From a checkpoint of a small contrastive image-text model.
Model: encoder norm batchnorm, text encoder width 384, text encoder layers 6.
Training: soap at rate 0.0011, 10000 steps, batches of 128.
Rows from block 5 of the image encoder of a small contrastive image-text model, named by matrix and row number. Rows with one number belong to one channel. Each number is 500 + 40 x the weight over its row's rms, rounded and kept within 0 to 999. All counts start at 0. Numbers have three digits each.
After each channel's rows are labels from the 100 images, of 14976, where the channel reaches its highest value: "strongest on" is what is common among them. Only what is clearly more common there than usual is listed. The data: photos with spoken descriptions (Open Images, Localized Narratives).
# convs0: expand pointwise conv (encoder.blocks.5.convs.0.weight, 240x80x1x1), inputs 0-79
# convs1: depthwise 5x5 conv (encoder.blocks.5.convs.1.weight, 240x1x5x5, trained with AdamW), a 5x5 kernel
# convs2: project pointwise conv (encoder.blocks.5.convs.2.weight, 80x240x1x1, transposed), outputs 0-79

convs0.183:490571493498586477574520525562470484439453488525524444495510496456474472399561570498451493472469527597490523486471558482530475539468547440526530539476502509480551502466476536508460490498486549545483521436524476420481516501513571523522440542
convs1.183:549575537569574511532538506500484497556507505495518590555483462514524511493
convs2.183:598453477449455493483494476518543512466511548475459516481461497456445564445450518495570527474502560422477481481451548545493547524459478590516514535551575476482528463448530484542467505525509452489520522493603516431534481498505526550549526521
strongest on: text has "holding"

convs0.109:472494452475482420457522528538544474497455506577491535448533492491440502471488575512462531505441547560548397490536524456515542525544480523513541511476458473492578538481551576517437497476534479557489480470523504498463437447537513431521447450
convs1.109:478477495539551449461501536591428470545528529474456529510546477444464479523
convs2.109:544542483515549524520557500460508461435565526489594559532534506503469548503462498574470471484505475525465454514466574571555464507536510565518466548478514524493562520473553446489479455522494505502433536507553414451435493478527439450504455479
strongest on: text has "wearing"

convs0.68:481479535532418519461475481471482413528460515518528485484487464506495522507485540503533545531479488411515498410486478461491479566494494531540504504542520496489523501559501498441524551420601449427425482586554474557450482543470480470471525543
convs1.68:482524493489493502496526499490521569575509540534575607520577480500523494485
convs2.68:548511537492481481489483498539501548540504516539496565513476536448522450469515459475499483506599575516511499508470456588544424517475601462508476453546560506500518473517494531574560462471581477479551506522515570484478518536461534598491485518
strongest on: text has "people"

convs0.58:515509510532576551527471538515445518492513464573508448498494487475519474406522497481523439519520538446534540495505510492486468588550513528559472470529420414471481461515474472564470510518524515571478548492609507503442463565512450517452466514
convs1.58:439443408413456500492478478496509527543551493492504581521485479490497495471
convs2.58:414537516513454520541506490538464452458455464479391528550522510479486519525510511582477504484523472427518561470575471539519448484494540528509510469423505431513489505438493476513493493467520463514462529506461518512535500455428537609560531555
strongest on: text has "wall"; text has "holding"; text has "woman"

convs0.137:501477578550478490460528491488465529467474455462487501423538466515519490505458481499511435535497483506465475511506500522536473541506526456431475534546556474493478491492513503592529551553502541515457560530522493569608393544587421520472468502
convs1.137:528534542531483496474451515561542505422434543543508427495538531484549493537
convs2.137:541531554527526475418512498569518510474489472491482577474469498550464496533549537510427538541509467495530521423502577547495478478487569487513490494458453513512475483497442401529497484447451501511533474506447521499484530505531508482646522564
strongest on: text has "trees"; text has "sky"; text has "grass"; text has "plants"

convs0.31:480497536501513561529495459499460471478543478519483553501511503489528490405499497486439514559463472456510473395540461455453441568536549434486518441512517513508488536549495446597455521593473541497482525454453505511528410506508532520532539534
convs1.31:483441434439487501474502488505533519600514502490524613517529503513522516502
convs2.31:538495524525512498434538443530517499443445471541479575528436528434483539492471453525516492524551476464506551511538412517491481468533557537466455430530474464547585455424540521488535494541511528428460501513530446539520499505510593490550530475
strongest on: text has "wall"; text has "woman"; text has "holding"; text has "two"

convs0.95:525573502431530519450500490498506471492526526506502490478529574544456522556505465468531474615568452566560549448516466447514521537497478464512538527518540526544453509506553418549462512573497525508479536473507523433487398545474527491487484530
convs1.95:462466445412521484455492455475490474461463509525478442505571520467511543566
convs2.95:518452572490578555513511486511518539505482481480509495542493499458518501427558529504486507528465487457477463565457405468569457457481481562531503561490524564481487590505561456502517478506495509503433413478517509453480529532583475497452463573
strongest on: text has "wearing"; text has "woman"; text has "two"

convs0.217:501468515524519507544521506480490529461508459530466501481575503537548506531487516476505498508502514522485473512541562412457443590537450503531598495519526466456480570482587514455553499537447478471530542529397491524446436586504518521454493545
convs1.217:507509440465508533522428471524526507420451524535512413454516504506438465498
convs2.217:494489455511509547466558544536515463479554509398533444537479507498451472502552508518548561457518547552526555433491530474524520576506481497527529538484578497452451484535503528546513373486502517594498480463482513492467534460453490495560507535
strongest on: text has "white"

convs0.86:545558457500551482454513509480482468548494477518522435570393535500538492439499432536457448496546506511511463447541526490498490484587604523505491513544468545535534568513554513506507491489511491522529554422482508438511522579484516455441533498
convs1.86:568565571561585503541462445474468494532474529497527513497493496531497503554
convs2.86:589509544491446499545534486507507538523508516506461495485495501519543544471369475450532421499556449478500525526496530482481551486516478510457468571562526515530458499568429514550478422485492497556501460449530434502531511468523570522559446491
strongest on: text has "holding"; text has "wearing"

convs0.13:498491493500485567466491620451452521544582476478496516531511522520477502456498528494481461612517534479486499489421528514524520520589524526514498452492540440513534529556510476490536420504500560512503546533416562488592481523503504494456472467
convs1.13:488523595476474498560558430484498550472440478458495436501501487469457475486
convs2.13:472453504568501520519474552467490516435507495561468478562464537572507458551542523505529425508552473481592436437453517519489452505516542463553475510563500496424472481514482570529481530451480552456555575539484563473517536484459458523509478482
strongest on: text has "wearing"; text has "man"

convs0.35:592522460490474512426469466486563452449503505495457494569479489475459498540486533489523473488502553488451490509444492467481525525573448540541466499400543449463483445542476504517420471545547508501528482518453521585448412483562507480513530463
convs1.35:492466513503488555503435530535589471422509560485512487494516455548553477457
convs2.35:494490516428509479483494509447552448564505541502469560477474498411505508519456493524445536504507518528521456572453541517416554495399454460536513457525512459443498541480463562511443565522455485510465563508533524528446461459523546556480481548
strongest on: text has "people"

convs0.184:463455552492501530549483459446557504533423527528480490427481477517521489445508571469515516549481519530517544553558474519495491503474531529515492491470517481534501467560480507487601476485470500436604526502521536578550571531535586506453485572
convs1.184:478502528483479504515616567542480524471489510496463419491483514455432468497
convs2.184:479455433517511507494461430551472538486547494507469528542540480491526541498438512547503499427528540482515558479491511496522590519490538517433464528469498493516535470519498421534470446516456533439440550470465493498502385487504476622516544461
strongest on: text has "people"

convs0.14:505466441482505526637548515493473469466547466485497525437524504557511495503545452471532501487479446516417434439519508511528505568493524570553500439472467478386501538523532471464430455503502494489550538458562498528501488469518503533495447495
convs1.14:482541573522466535550551498505506532539496430431426442476458486485500485519
convs2.14:452536490553531513510434420490470554484535453531538416508479558467510506481510524459476567510494533470487445488557432541572492411510484499525499480493476531515498500548595457482445511481483505541503529557555503427481512528458527406463479451
strongest on: text has "sky"

convs0.53:476482580502490512509519497417466534527489514483498487514489494538509557540461538493488480390457467514443452503455478547434524514525463522635475523500573470471578454487464513549523511441494521542503485523518504544523389516514463474540514518
convs1.53:509506481505493530498447510505501489402460510521456415455511504467413442521
convs2.53:510494546522513496562544517511525547549473485427395525468515557495496472604551447515528488513531575470563479490522504518512498505516577527514488442487553496475462499407465538497508480505495532465583588485476561449506516430467479509483498530
strongest on: text has "sitting"

convs0.91:510494570472544478489577529466498565528453466490529524503543559517477501482516574373429554516464484548429446447502492531410490478482540492514480492463504478506528495521474501504499460532418480498430526507542507451476497513459422498470531433
convs1.91:585506527531528478519514551554535522500509543482478525477516586496551537581
convs2.91:543523508500444501446533498497506518493463459544544491520445535486490528474522507548533419563512555489472470526465556540448484475392458552443410500562528489437530542500500576456539470542470492498449446483465446500554502482485476515438571507
strongest on: text has "wearing"; text has "woman"; text has "smiling"

convs0.164:519475544548485474593482541496411543591482555526514459493496525435508463473499534505483515553532594537553490488431492488572496529481498533506520521595452470486469539517544543493515462500539532494546496599489542513464491498423498534520510540
convs1.164:452470486530538485449446574540457433466591509500470494559516491493528498510
convs2.164:504483494491481493518411485507411540462487469510499508500449499547512439504397496465491539438492556474537475472572570477583483522541500521460478528521518543520478494495559519410490553513556444540540463517510485474461495488576411475510547456
strongest on: text has "holding"; text has "man"

convs0.43:457496470528460510501536476548538481500592507521461491446524526544478417465514472551496529545556423595494486524565532510468567473488483559594483567422522515538528435466492507515418527562532494513500507512556519477476504500528515534485540527
convs1.43:532488533501496480510409519502480502564398494473435538547454492501449501520
convs2.43:535466490515581597441498536482506511494551491451502508510562514459546432486469542474459515545520443601515515493521552464483469531463559520496467511532587462514516413499479549497518506500448462573528480452445462483546508474515445431461498488
strongest on: text has "sitting"

convs0.9:414490469525514555546543508421511562418511463501503487494485447533473428510503505523538492518508514460589463445400492461520571510506511535544524525499558458454503517535496511463516457510500546517512549502423523427578507510439462520555478485
convs1.9:498520413483526511461479557518525471544549443498518554442484501451478428537
convs2.9:433502464469506571459536469524524480501453512572474511515469523491525425462506447522472502516524498491522544497592480485510484474520526534474473467407565487417518478559477541492521575519500524450568532478449562585425445465461526492524527466
strongest on: text has "wearing"; text has "two"

convs0.239:533474473485504465520541488517491490524453457541496452547511492495465516480515510496498368563556551495485522485452453555510545484494485428530456521446529468475400526525488511443511479471393532473523478473609529516489492479454486411477522513
convs1.239:516433545518464512449538499487496426518499467539447560498474503432565516447
convs2.239:459497538505412568519524546519539508541491554491462462525476545509442432550529459587548566546528408440514510473500470503517485453524518511560542498495516615490541567557544494486493555498489482532481510522533539478502464505484439497515547543
strongest on: text has "wearing"; text has "smiling"; text has "woman"; text has "man"

convs0.73:546454560511457479513584509486438510518479493500523522525548466502489570427484482449440527564559516502558465483442467526477453572497522549481490429503480601446537539487511521442500513475544495469513574506548468437474502570536478514516545470
convs1.73:545517496512551504552579487506491482599542489477458560566486505510547506472
convs2.73:485499513428492545531488451518508544484505495414505410440490479525540551469435539422569562468491581503473483529470530539496568495524519512499460515498479459482439440476599485507562524531552515443572483523501449462496465487529543506461489510
strongest on: text has "holding"; text has "man"; text has "wearing"; text has "two"

convs0.219:459478485476468515536529490476535534434494521462391477431490472478472538519519469496465498521469538554491433502536529505520517538526503498516424457484473490519496499473502496514568504492530506486480524521633456540586437535559464473480623530
convs1.219:524547515521519507500459488523466422438420456462477461454447520490500448449
convs2.219:461485473494525524484479549527553479474467531462403549476455491486475519479553506475453477505629460512503533502447496499566528535440504396483448500500478524518540487513473484502455546609507510466529494576519428517558542508497491465531532457
strongest on: text has "trees"; text has "road"

convs0.165:594530445545474532547502533547493464560485523530523547465558530524534531493517485470490588519471501479532538518448548472485518499512516525416558532529506473578454515545567491541514536513513541566519460544505451500495515412417489482573448491
convs1.165:509459447483550526479467537552572538424444513491517439516555479541517528510
convs2.165:479456577500557482500503555471503438571477473466586479450535468608473508455478485476464456480451509474452467488478516442488534461483435476477460477501465504524443479529512523535488472503492426434499446473480505536439536417518431490423503518
strongest on: text has "holding"; text has "man"; text has "two"

convs0.15:499521516523539492502470487474539505506495431534579531566488505460461482476473501449505520518482527532509522534544502525433471342543480513547506497417490524488500599487518470602550471497570492477467484521484539530461549499523512460544554470
convs1.15:469484505468491468491520479502502564630574556493516545555515520493506493499
convs2.15:491490488435494466495514460509503528488536480437498452596489480486530513445546496484549448494508447450494510570487490560478474517628480492516443482488507496518468487511485508454368518506524461457458433595463496482517453503491502467470548559
strongest on: text has "lights"

convs0.224:527492517524556533508452498486580575571435488535515554498488542480474513471521574547517479540546462544582548511471542432524499481459471496561534490448480564481479520445511528575449436465513525525437524433488479495576483541467535497535469501
convs1.224:468458455476472477466420445478504449419453487550492471519508553484493516558
convs2.224:549518543473564489493526471503582442554512502485521466500524467502488484433513534383554524524465498521488518526490495521484457509489469474541542544555490502528415531587466483514539443507501510449576499510505505493534607447459514416513498436
strongest on: text has "people"

convs0.180:552550553459576513467463540511487472477495469494581510544480560562526570405520517478488503585590479505555537541526453477536479564534496481458526411534523487489518467516520488576494471505499521502514556536476464572507487517522518465439501466
convs1.180:462436468471468487492569530467467561586508434453488546492476510490456492521
convs2.180:510472488502452418484533541497483559403569449489499479535417553495478479557468479452490506487517513490562482455441494487489494545509439556533466545462542569483465491528505441475565467496431463505510526468456463536466484567428443512538460471
strongest on: text has "wall"; text has "man"; text has "wearing"

convs0.99:480439576467452467531521493503462521500473591439518512508510512540448455519539570510438527521476537528538563509523502507495498478492502518518408474553551484521579442504473507423540458484528513524502434539475494468461445523496467464502562388
convs1.99:535514544518550557522494514494531580560526531523513558557517553501513571542
convs2.99:491499545470474491524509558611501479446556454509537504555542445534498523508513502479550473520530527484497589533483551517425465536459488498511468512461546490508527501480541499592472498483546533487626500453498461570461467449494445522528573502
strongest on: text has "flowers"

convs0.60:558556546520508547553552443474513506496465470578527509481510448554422459456495478460447524571572473510492582422450496533452463515520465488506504422538495495518455472466484536525522513508514501489519605475466498465489437492427528482465516546
convs1.60:504433444419450489444490465527568538497492574531468529501521517503505548525
convs2.60:540526509448574544469536456515502481486533532550516547453497463422580526444468526544474511512506518448494437525516435579529497512440547508536542602510497495470502441484479561521538475566493471459433512476480482535492450578517522502567527513
strongest on: text has "holding"