config.yaml
train_examples: 101725
horizontal_flip: true
encoder_norm: "batchnorm"
encoder_depths: [3, 3, 3]
text_encoder_layers: 6
optimizer: "soap"
eps: 1e-08
grad_clip: 1.0
Rows from block 4 of the image encoder of a small contrastive image-text model, named by matrix and row number. Rows with one number belong to one channel. Each number is 128 + 24 x the weight over its row's rms, rounded and kept within 0 to 255. All counts start at 0. Numbers have three digits each.
After each channel's rows are labels from the 100 images, of 14976, where the channel reaches its highest value: "responds to" is what is common among them. Only what is clearly more common there than usual is listed. The data: photos with spoken descriptions (Open Images, Localized Narratives).
# convs0: expand pointwise conv (encoder.blocks.4.convs.0.weight, 240x80x1x1), inputs 0-79
# convs1: depthwise 5x5 conv (encoder.blocks.4.convs.1.weight, 240x1x5x5, trained with AdamW), a 5x5 kernel
# convs2: project pointwise conv (encoder.blocks.4.convs.2.weight, 80x240x1x1, transposed), outputs 0-79

convs0.58:104138119087147104142156175147124062158110102156143126173127126137129119091089127089134115160133127145139094116093141151102109153172151107126143143174118099133149143131148111145150120109119176114105120095151128107129123112125145095156089151
convs1.58:137098145146105129097140141090149118154159099111129174171106128126150127092
convs2.58:141116154112117159117147126124127122142131132131131139111153135086090123176159166141197130157128124127121107143107141117058146136141152153105107154142142131136133088113159123161131089160151166093094130125189134117127122114132159095135158134
responds to: text has "man"; text has "wearing"

convs0.164:095126136139106160193145138121114126098110131081133107154141124149131122138124158144107130106146139170166118146108130174119113087154122119101108110129088122167066141116134156126138116116124148157122146125136144095179096180140159149139150118
convs1.164:135129143098108132142141122106079092142169168157115084121127138138155101119
convs2.164:147144098116106105109130180144117118152107127098160116145084126145143098134133110154116106158160097147105112124104116155187120093139116151125171131141115113118133142105161103151136114127106158157108106172136187093104149118131143141166115091
responds to: text has "trees"; text has "buildings"

convs0.216:144115143106143126167070161135141120168067122148155139123088166080134143135093106148119092105087144106120154150095118106125109152131119138110127115150091135152111134121127152135101140145156171150118107120111119132088128144130080153099133154
convs1.216:099100113096083076126150109093110139155141124132146138152111150153141156133
convs2.216:112133155154094129129093089119171104170119131092092113122083107143127122115110148118104123116101146146156153127113139069120127131132103158093145164100107127165119127146184152164108117088123135161156137126120116147089134133108100145092112150
responds to: text has "man"

convs0.170:117142183128149122119121167104148077093100140158148114125128129128145135185120149144116151114140155148118096149119150140138118110142130140149157134105094092148138128162112156118108104179122162105117149136124127105128083151165086166093129084
convs1.170:120102131103121111111104083107146095085123139145141156136154148144174150156
convs2.170:145134187132118122129143143125145159131131130153154080116126126114144095113123108134114147156091142087080121176109188133126119158167106158120136122126161137121160144118141144112138091134132132106125165176096159145143123151112174178119143131
responds to: text has "trees"; text has "sky"; text has "buildings"

convs0.25:097128108126152157115140112141122103100147150116114133118149128110133118124135108107076120148091152151138174139130130121092142156177161144112114163110110089127187093092116183152110125147115126164080151110138127125084110114104122146123110093
convs1.25:152159164138150138137135150152097092111086085099112102105103122135135150130
convs2.25:105101158096120119124123136116128133146166125134066120145115106151102102163120175064131140103124163069089183121118143149113125128137121139124126142146127145141127090106146102141123126099144106131107120158092128131189109144155138135161120141
responds to: text has "people"; text has "sitting"; text has "table"; text has "group"

convs0.30:143160127147114122148154083142141107162090135178123087160134129171151125078063152159129124112129124102110070129147109130161114127155147162103089142178150110136134123154138138152131132120088114142135093108128109130128130144123131113104143144
convs1.30:128104143132136121086126167136101094084181153133113098154139137140108122111
convs2.30:152125159158109126135165099106123106136173145093125163102157142101131143094139089162135152141133158198145117119122109105136138103115140140160106108139125132131062100162134114132144119125120124125168091126115112125085169111113084128113135108
responds to: text has "man"; text has "holding"; text has "wearing"

convs0.121:126110115119119154127161097147087131143106148136138125129111127172109158105123105129126136165139117110134112143093100122118093172170117132150126105097130160134114148167129160164111115144178153122133169115124080199126156113144178103133134137
convs1.121:148132100135139124117140141124127153215162124117124178122121122121112123137
convs2.121:128134126108136110123143133151105105153114093095140144114117113123121102129128096135170182126093141168153135144082135152170115168134069133150122151176162143113175108131133135107132158145095129131179118177129095113118127109120145125161112134
responds to: text has "persons"

convs0.129:117127126135105114165155105116113188136102077134098103066142154127161132147158104093117118131134160113133117127103133120152097117130142136108091137127122132157111091119123152127132169149170161127132155170136071153139098147111147156108132099
convs1.129:113139166159127153134173167120121107110123150103109078101115114103105119143
convs2.129:187108132079129169127131097095119159102121136124116132172098089121104098151134112134103134115098141128124072148125132147128123139153102123165163157095096105131126104154140148130116110117156195152124143131099167147134120122168123105114115132
responds to: text has "trees"; text has "sky"; text has "buildings"

convs0.54:135145135179111116104149067127166133120106100120120100161155144111134119116126109169159123125137140148093136187143144119117132130104137109119149137153143110093177158110164147160150114095108163146134142116150086151142116158126114122176138165
convs1.54:103128141094119153155123100128178161084114150159133113082132140134118111114
convs2.54:123134103137127133132127127114166139151120107096112100094121122079134149105142173107138150138162113167137122062107103141129122121086109112133134134167138164070142144117127171119076119080121084125157133152123151111151113101121125128110145155
responds to: text has "grass"

convs0.136:134122133121136105131114131129131129142112137107156109147098143140114115126148143133107106080132183131141112160129136149138113118134137115131114112077156071106098122120140096132148165182103108121121146169135101164172139189157119182104161109
convs1.136:089099092107110109081120090110134105147144119148130175136138103105137112125
convs2.136:088124143137105124153074171127122130082148132085130133083101150179136119112113138155134121118132149156143118165120156099166120152112143146138150164109177110124107155140135156121145105159127177124125148100126165130110128086138163125134157105
responds to: text has "sky"; text has "trees"; text has "water"; text has "buildings"

convs0.212:096147132097096117137130116124114094121104107155148150176107108143129103123160122097131139148172159102097125122127120105154104083084115134127120132093134132115119114109085150135147110201101121091152112156133149060125128134102109126125155131
convs1.212:131124120131120113094099108093102102097099091119108100109118123104076101115
convs2.212:135098142118145131132123123156088092099136133120131124142109175142141107136138117147152154109133152152113157105115133092131123110152135131108083129078153105133138140102171132103189173101094119128138122114180143055164131158109133141133113135
responds to: text has "grass"

convs0.205:092111123135147116096121154152072091100098130125128147129100143150094122106116145162135137116146155163164143099135115115129175107111091127148111146074121109108131108079151098124079131138134118109164126138131106135151132127156131122171068128
convs1.205:135112080107114145101102115123112098130125093120117168115077103129153138096
convs2.205:170086128141135112146128117120163114137123127139118158083146069162109106127053134141132107144102148129156169115114125107127160112124098115086107140122127146149140131148158103137079110132147150149141101133149140149072104158114139146131149099
responds to: text has "sitting"

convs0.95:132156131118127108084104120156153091088144080142124149141099175113131146149142123115095128135168155153144106113096133130127151187171118121106186106129111153102138137131119167166131131142080133134162142144119118149122094128126132081143120148
convs1.95:137139128128129139126103102130102137132144138103139174181129093142173179131
convs2.95:151122112116155141137185149126125164141116115124126123175140139107098123153147131129153174152185133153079135121185151128123148145145119108126134098152108164131176119104168124126154090103135119146127118098141101107129113103136103097103089154
responds to: text has "man"

convs0.196:107140132112109140125069133171169118114131163117124133122121104186091104094088135102126133132122158142146097108130141113090123124153127137115127127146151096104153134077147112117097136086154160163113110111120148161109126087133083083136125145
convs1.196:152130115130160113104075088118147131109135140135140164151121078113150112098
convs2.196:207169116130122105125121121108113127167123123097115137113106178120159103102126098097085128124109130111115098150137148198152139139098146136123140111140142111091159117126125128139149121122151091147094126152159150118137081169127126144128100133
responds to: text has "grass"

convs0.215:177125091177114154138105124116131162152126134108157148104161143151099104120101114125105113161138104156117139088147132098190136080092134120151112096139154125162172149135146155155116089117136132131115116158132157122128120135109116141076115143
convs1.215:132146150093132106096200118119132070128110129153115116118139134128116130107
convs2.215:126120114116125111152130149115173138113082164078103129144074126110124130113119144123116134077111168154153160130097129155097109129100136170146126145065105134114117142123112138132148163152091134115166108164115129087113089115137108106136142156
responds to: text has "holding"

convs0.116:116139119138099138143153131129154138152116135152133151155129149120160134088119132144112113145188161094108123136131079109112131163159197166163128157132111126153160119126144128157136105097141145104162145145136175111138147103177139097086126135
convs1.116:136151163152128126147181142123116115094095107135104108093140152152109132169
convs2.116:146106119135104160131161164129111108142167112171124138103077093135133113117129100101117107104101123143170141089139126097139112153141130123127112108106123095165088113081154135075112102144104122163147131116123131117171158159147136144106080116
responds to: text has "man"; text has "holding"; text has "wearing"

convs0.45:128118127096107051105134113095114175114160104139129107145107090127154170125144145187117080163187131140141146104126120124153123107099119106083118148143120109112073135132113101119098153122146124096131105127111137121129120138141118140126136142
convs1.45:113103111108111122133143137121144168191186147130141156145136119114119118100
convs2.45:123114150123160124088115118105100131175102121092095105126106150147091129146123122169139180151133151141125169134209107164147091131119127118108107108135123130154121119147187123135140149122094109110124158151103120136163140132104101132099135141
responds to: text has "text"

convs0.63:145062132122103137155083102091146173112144117118139122096139099131134106124102146117102131131160125086127138168188112089130141128149123141149134088127120108104141093087125110148105087136116150113143117136139125129123168104149084143160158108
convs1.63:138128147121141145124092145145133123067108165122129121112137098146164081098
convs2.63:110153155135146143154138129079144149123122161151101131103066131134171109106112101125101118113101149106159138138126092163133134098141182159123133167109135121149158153116088130117165104142072136134095070126135115121119127147157140131107128127
responds to: text has "sky"

convs0.146:138169119095085141154092129136159160099117139093086126095146102135112121061144122171128136122134146151135131060119128135124125105137119116137089125131148126106169121111105114143113073133143128113126141148185125107148109130144142169105109114
convs1.146:125092109125100085102094104095083104093090114131150134126144143135128125139
convs2.146:111111141131109100108112154112113131133148108087107097125096165132136131111085120131143131151091129140164166115115158105117096112137136161130138158151142145117127097119107149135098118112123109160120127151092078093196097141123121114062165138
responds to: text has "buildings"

convs0.39:123128158113150173149156134153125095106083095137103092151144116105162097106097108117135122154132156119131102111158156140157091087121137130164160135067136093161130133117147157110134129110155164106125119098132133137151167129152127143128169092
convs1.39:135138138132116140139157142125146164204177137130125163133136124136155135103
convs2.39:124129124146128110117125126112152094083075133095120092127126158135109117132098147121187174156170144129120108137143128112087123187129125117119150146099098170159126157107141167145165118163118139144160131124136139102137135190114127117134108116
responds to: text has "lights"

convs0.51:147074141138152119092141097142078117171096124139128132103149165155127117110174130138141126104114110099168094135123131132124083162098086136113137096097091128155147134157109142111101162120151118136157168158124110132137108133158158096104118118
convs1.51:150135101140153147142079117132155142084135150130155080143155136141088131140
convs2.51:090139129123130101115111098096157141103170149130118165100152107073112164111138153143112133142114184144116141140112135102122133146149138097181139151131135113166171124150103119111107163085154162112160174122136115137123117089121100141126147149
responds to: text has "holding"

convs0.127:137122100126144107167104144110114178117129091111154142106126137174139104108151141101120174145146156139152110157118139148092157122127171141182168106164147085135146109118090148152165128108119146140146101163146092122159096142112134140114129115
convs1.127:130102091094148119132096111110125158129095095106162157140093117132169145138
convs2.127:123136132135087150117129113130152134188111117091124155140096163139129117140082102135134117143173127103106125152122143139127139115127121130141144180155137144103115152149157112114125111106119140159077152177133059096124145114092132118139159078
responds to: text has "sky"

convs0.60:135118105130127104112119169130145134165169107164140142163127154132128102077161100149120136099121095113131180075176123132140160147166128130141140121128127101134155137145142137124101095117126145122115146161114124165148144075101097101123075145
convs1.60:100141145142122104160163149122121146155141132089110088104094107097102099109
convs2.60:113095133167119175147134145168121147120155123128085149165114115126119131165124127143119175152125147120140141124100171151112194145141102132165140090124107102094079111141104164108144135118124132153105131092115121153126158173108118115140160142
responds to: text has "man"

convs0.44:104125141137104139099114109152128159119128143129138111121173116125136147096148148125116104105173115103128090119120113155146175101090118097146138177124181095093108108168178111164108160111140142100112130120102123193127116140120155117119112127
convs1.44:106137131140109138127100141134170115066122184153134095118153135116129150116
convs2.44:120140111111120139119137135117174112146138102158149133103134117086125141115124106111140155127132115129148117149098148099140071126127124166161127121148197183144129149100156119103151146056153113101148133097142134106104127146130105151086152160
responds to: text has "grass"

convs0.119:118116127161149108165109141169160124113112142105105104146115126150164116152158095134145118101086114109109153090136190116158164126157113122120112141149138144103155131106154105094139113112136150142181107090147159170134173111136134158130127157
convs1.119:112126148132130101100065085095142108114133131126153157138120114143175145124
convs2.119:169157140134165113138103118137124134156147138143093091110111129127121057158091101107107116154113136171151136127099127147144140139115128163127188122112102136128190130106145110164101110122124112135126082142138170131170118124153155122132114154
responds to: text has "grass"

convs0.210:158114113110149155140072119124139070156103113115145156090115163143132140129127111110135108159134135127163097112101116109150145138129101143129157111120119136112138148141158119165101145109160117099174136072123085130115085137157088104168132159
convs1.210:122165196174118119141180144137127113091105130125114109125131128125122120128
convs2.210:098104110071112133109144152183122142122136104059145150126130142119101120101172133153115117143134136116137157151092137158125153124160123126075129114114157144118140115147169162155143145118134135127105145154095068124168112117124120128147105161
responds to: text has "standing"; text has "holding"; text has "man"

convs0.227:111102090137176109136087150150089119112127086139128115153110130156161084126111106120125114153165147154099124139147122120113137147099106134138073119136155117186133139089075113114127149145108077117146153161113140127103133142127128162123161114
convs1.227:143144145150142135137169161133100082106085104120094095108118124110099116126
convs2.227:162096135146126091101110153136150136089154145130132109123132140154108107175141108152117150155085184118103109153150149148128160121147139125170155154137098127107142106102135086116124131077141150099075160144141127136133084139131145174127117137
responds to: text has "road"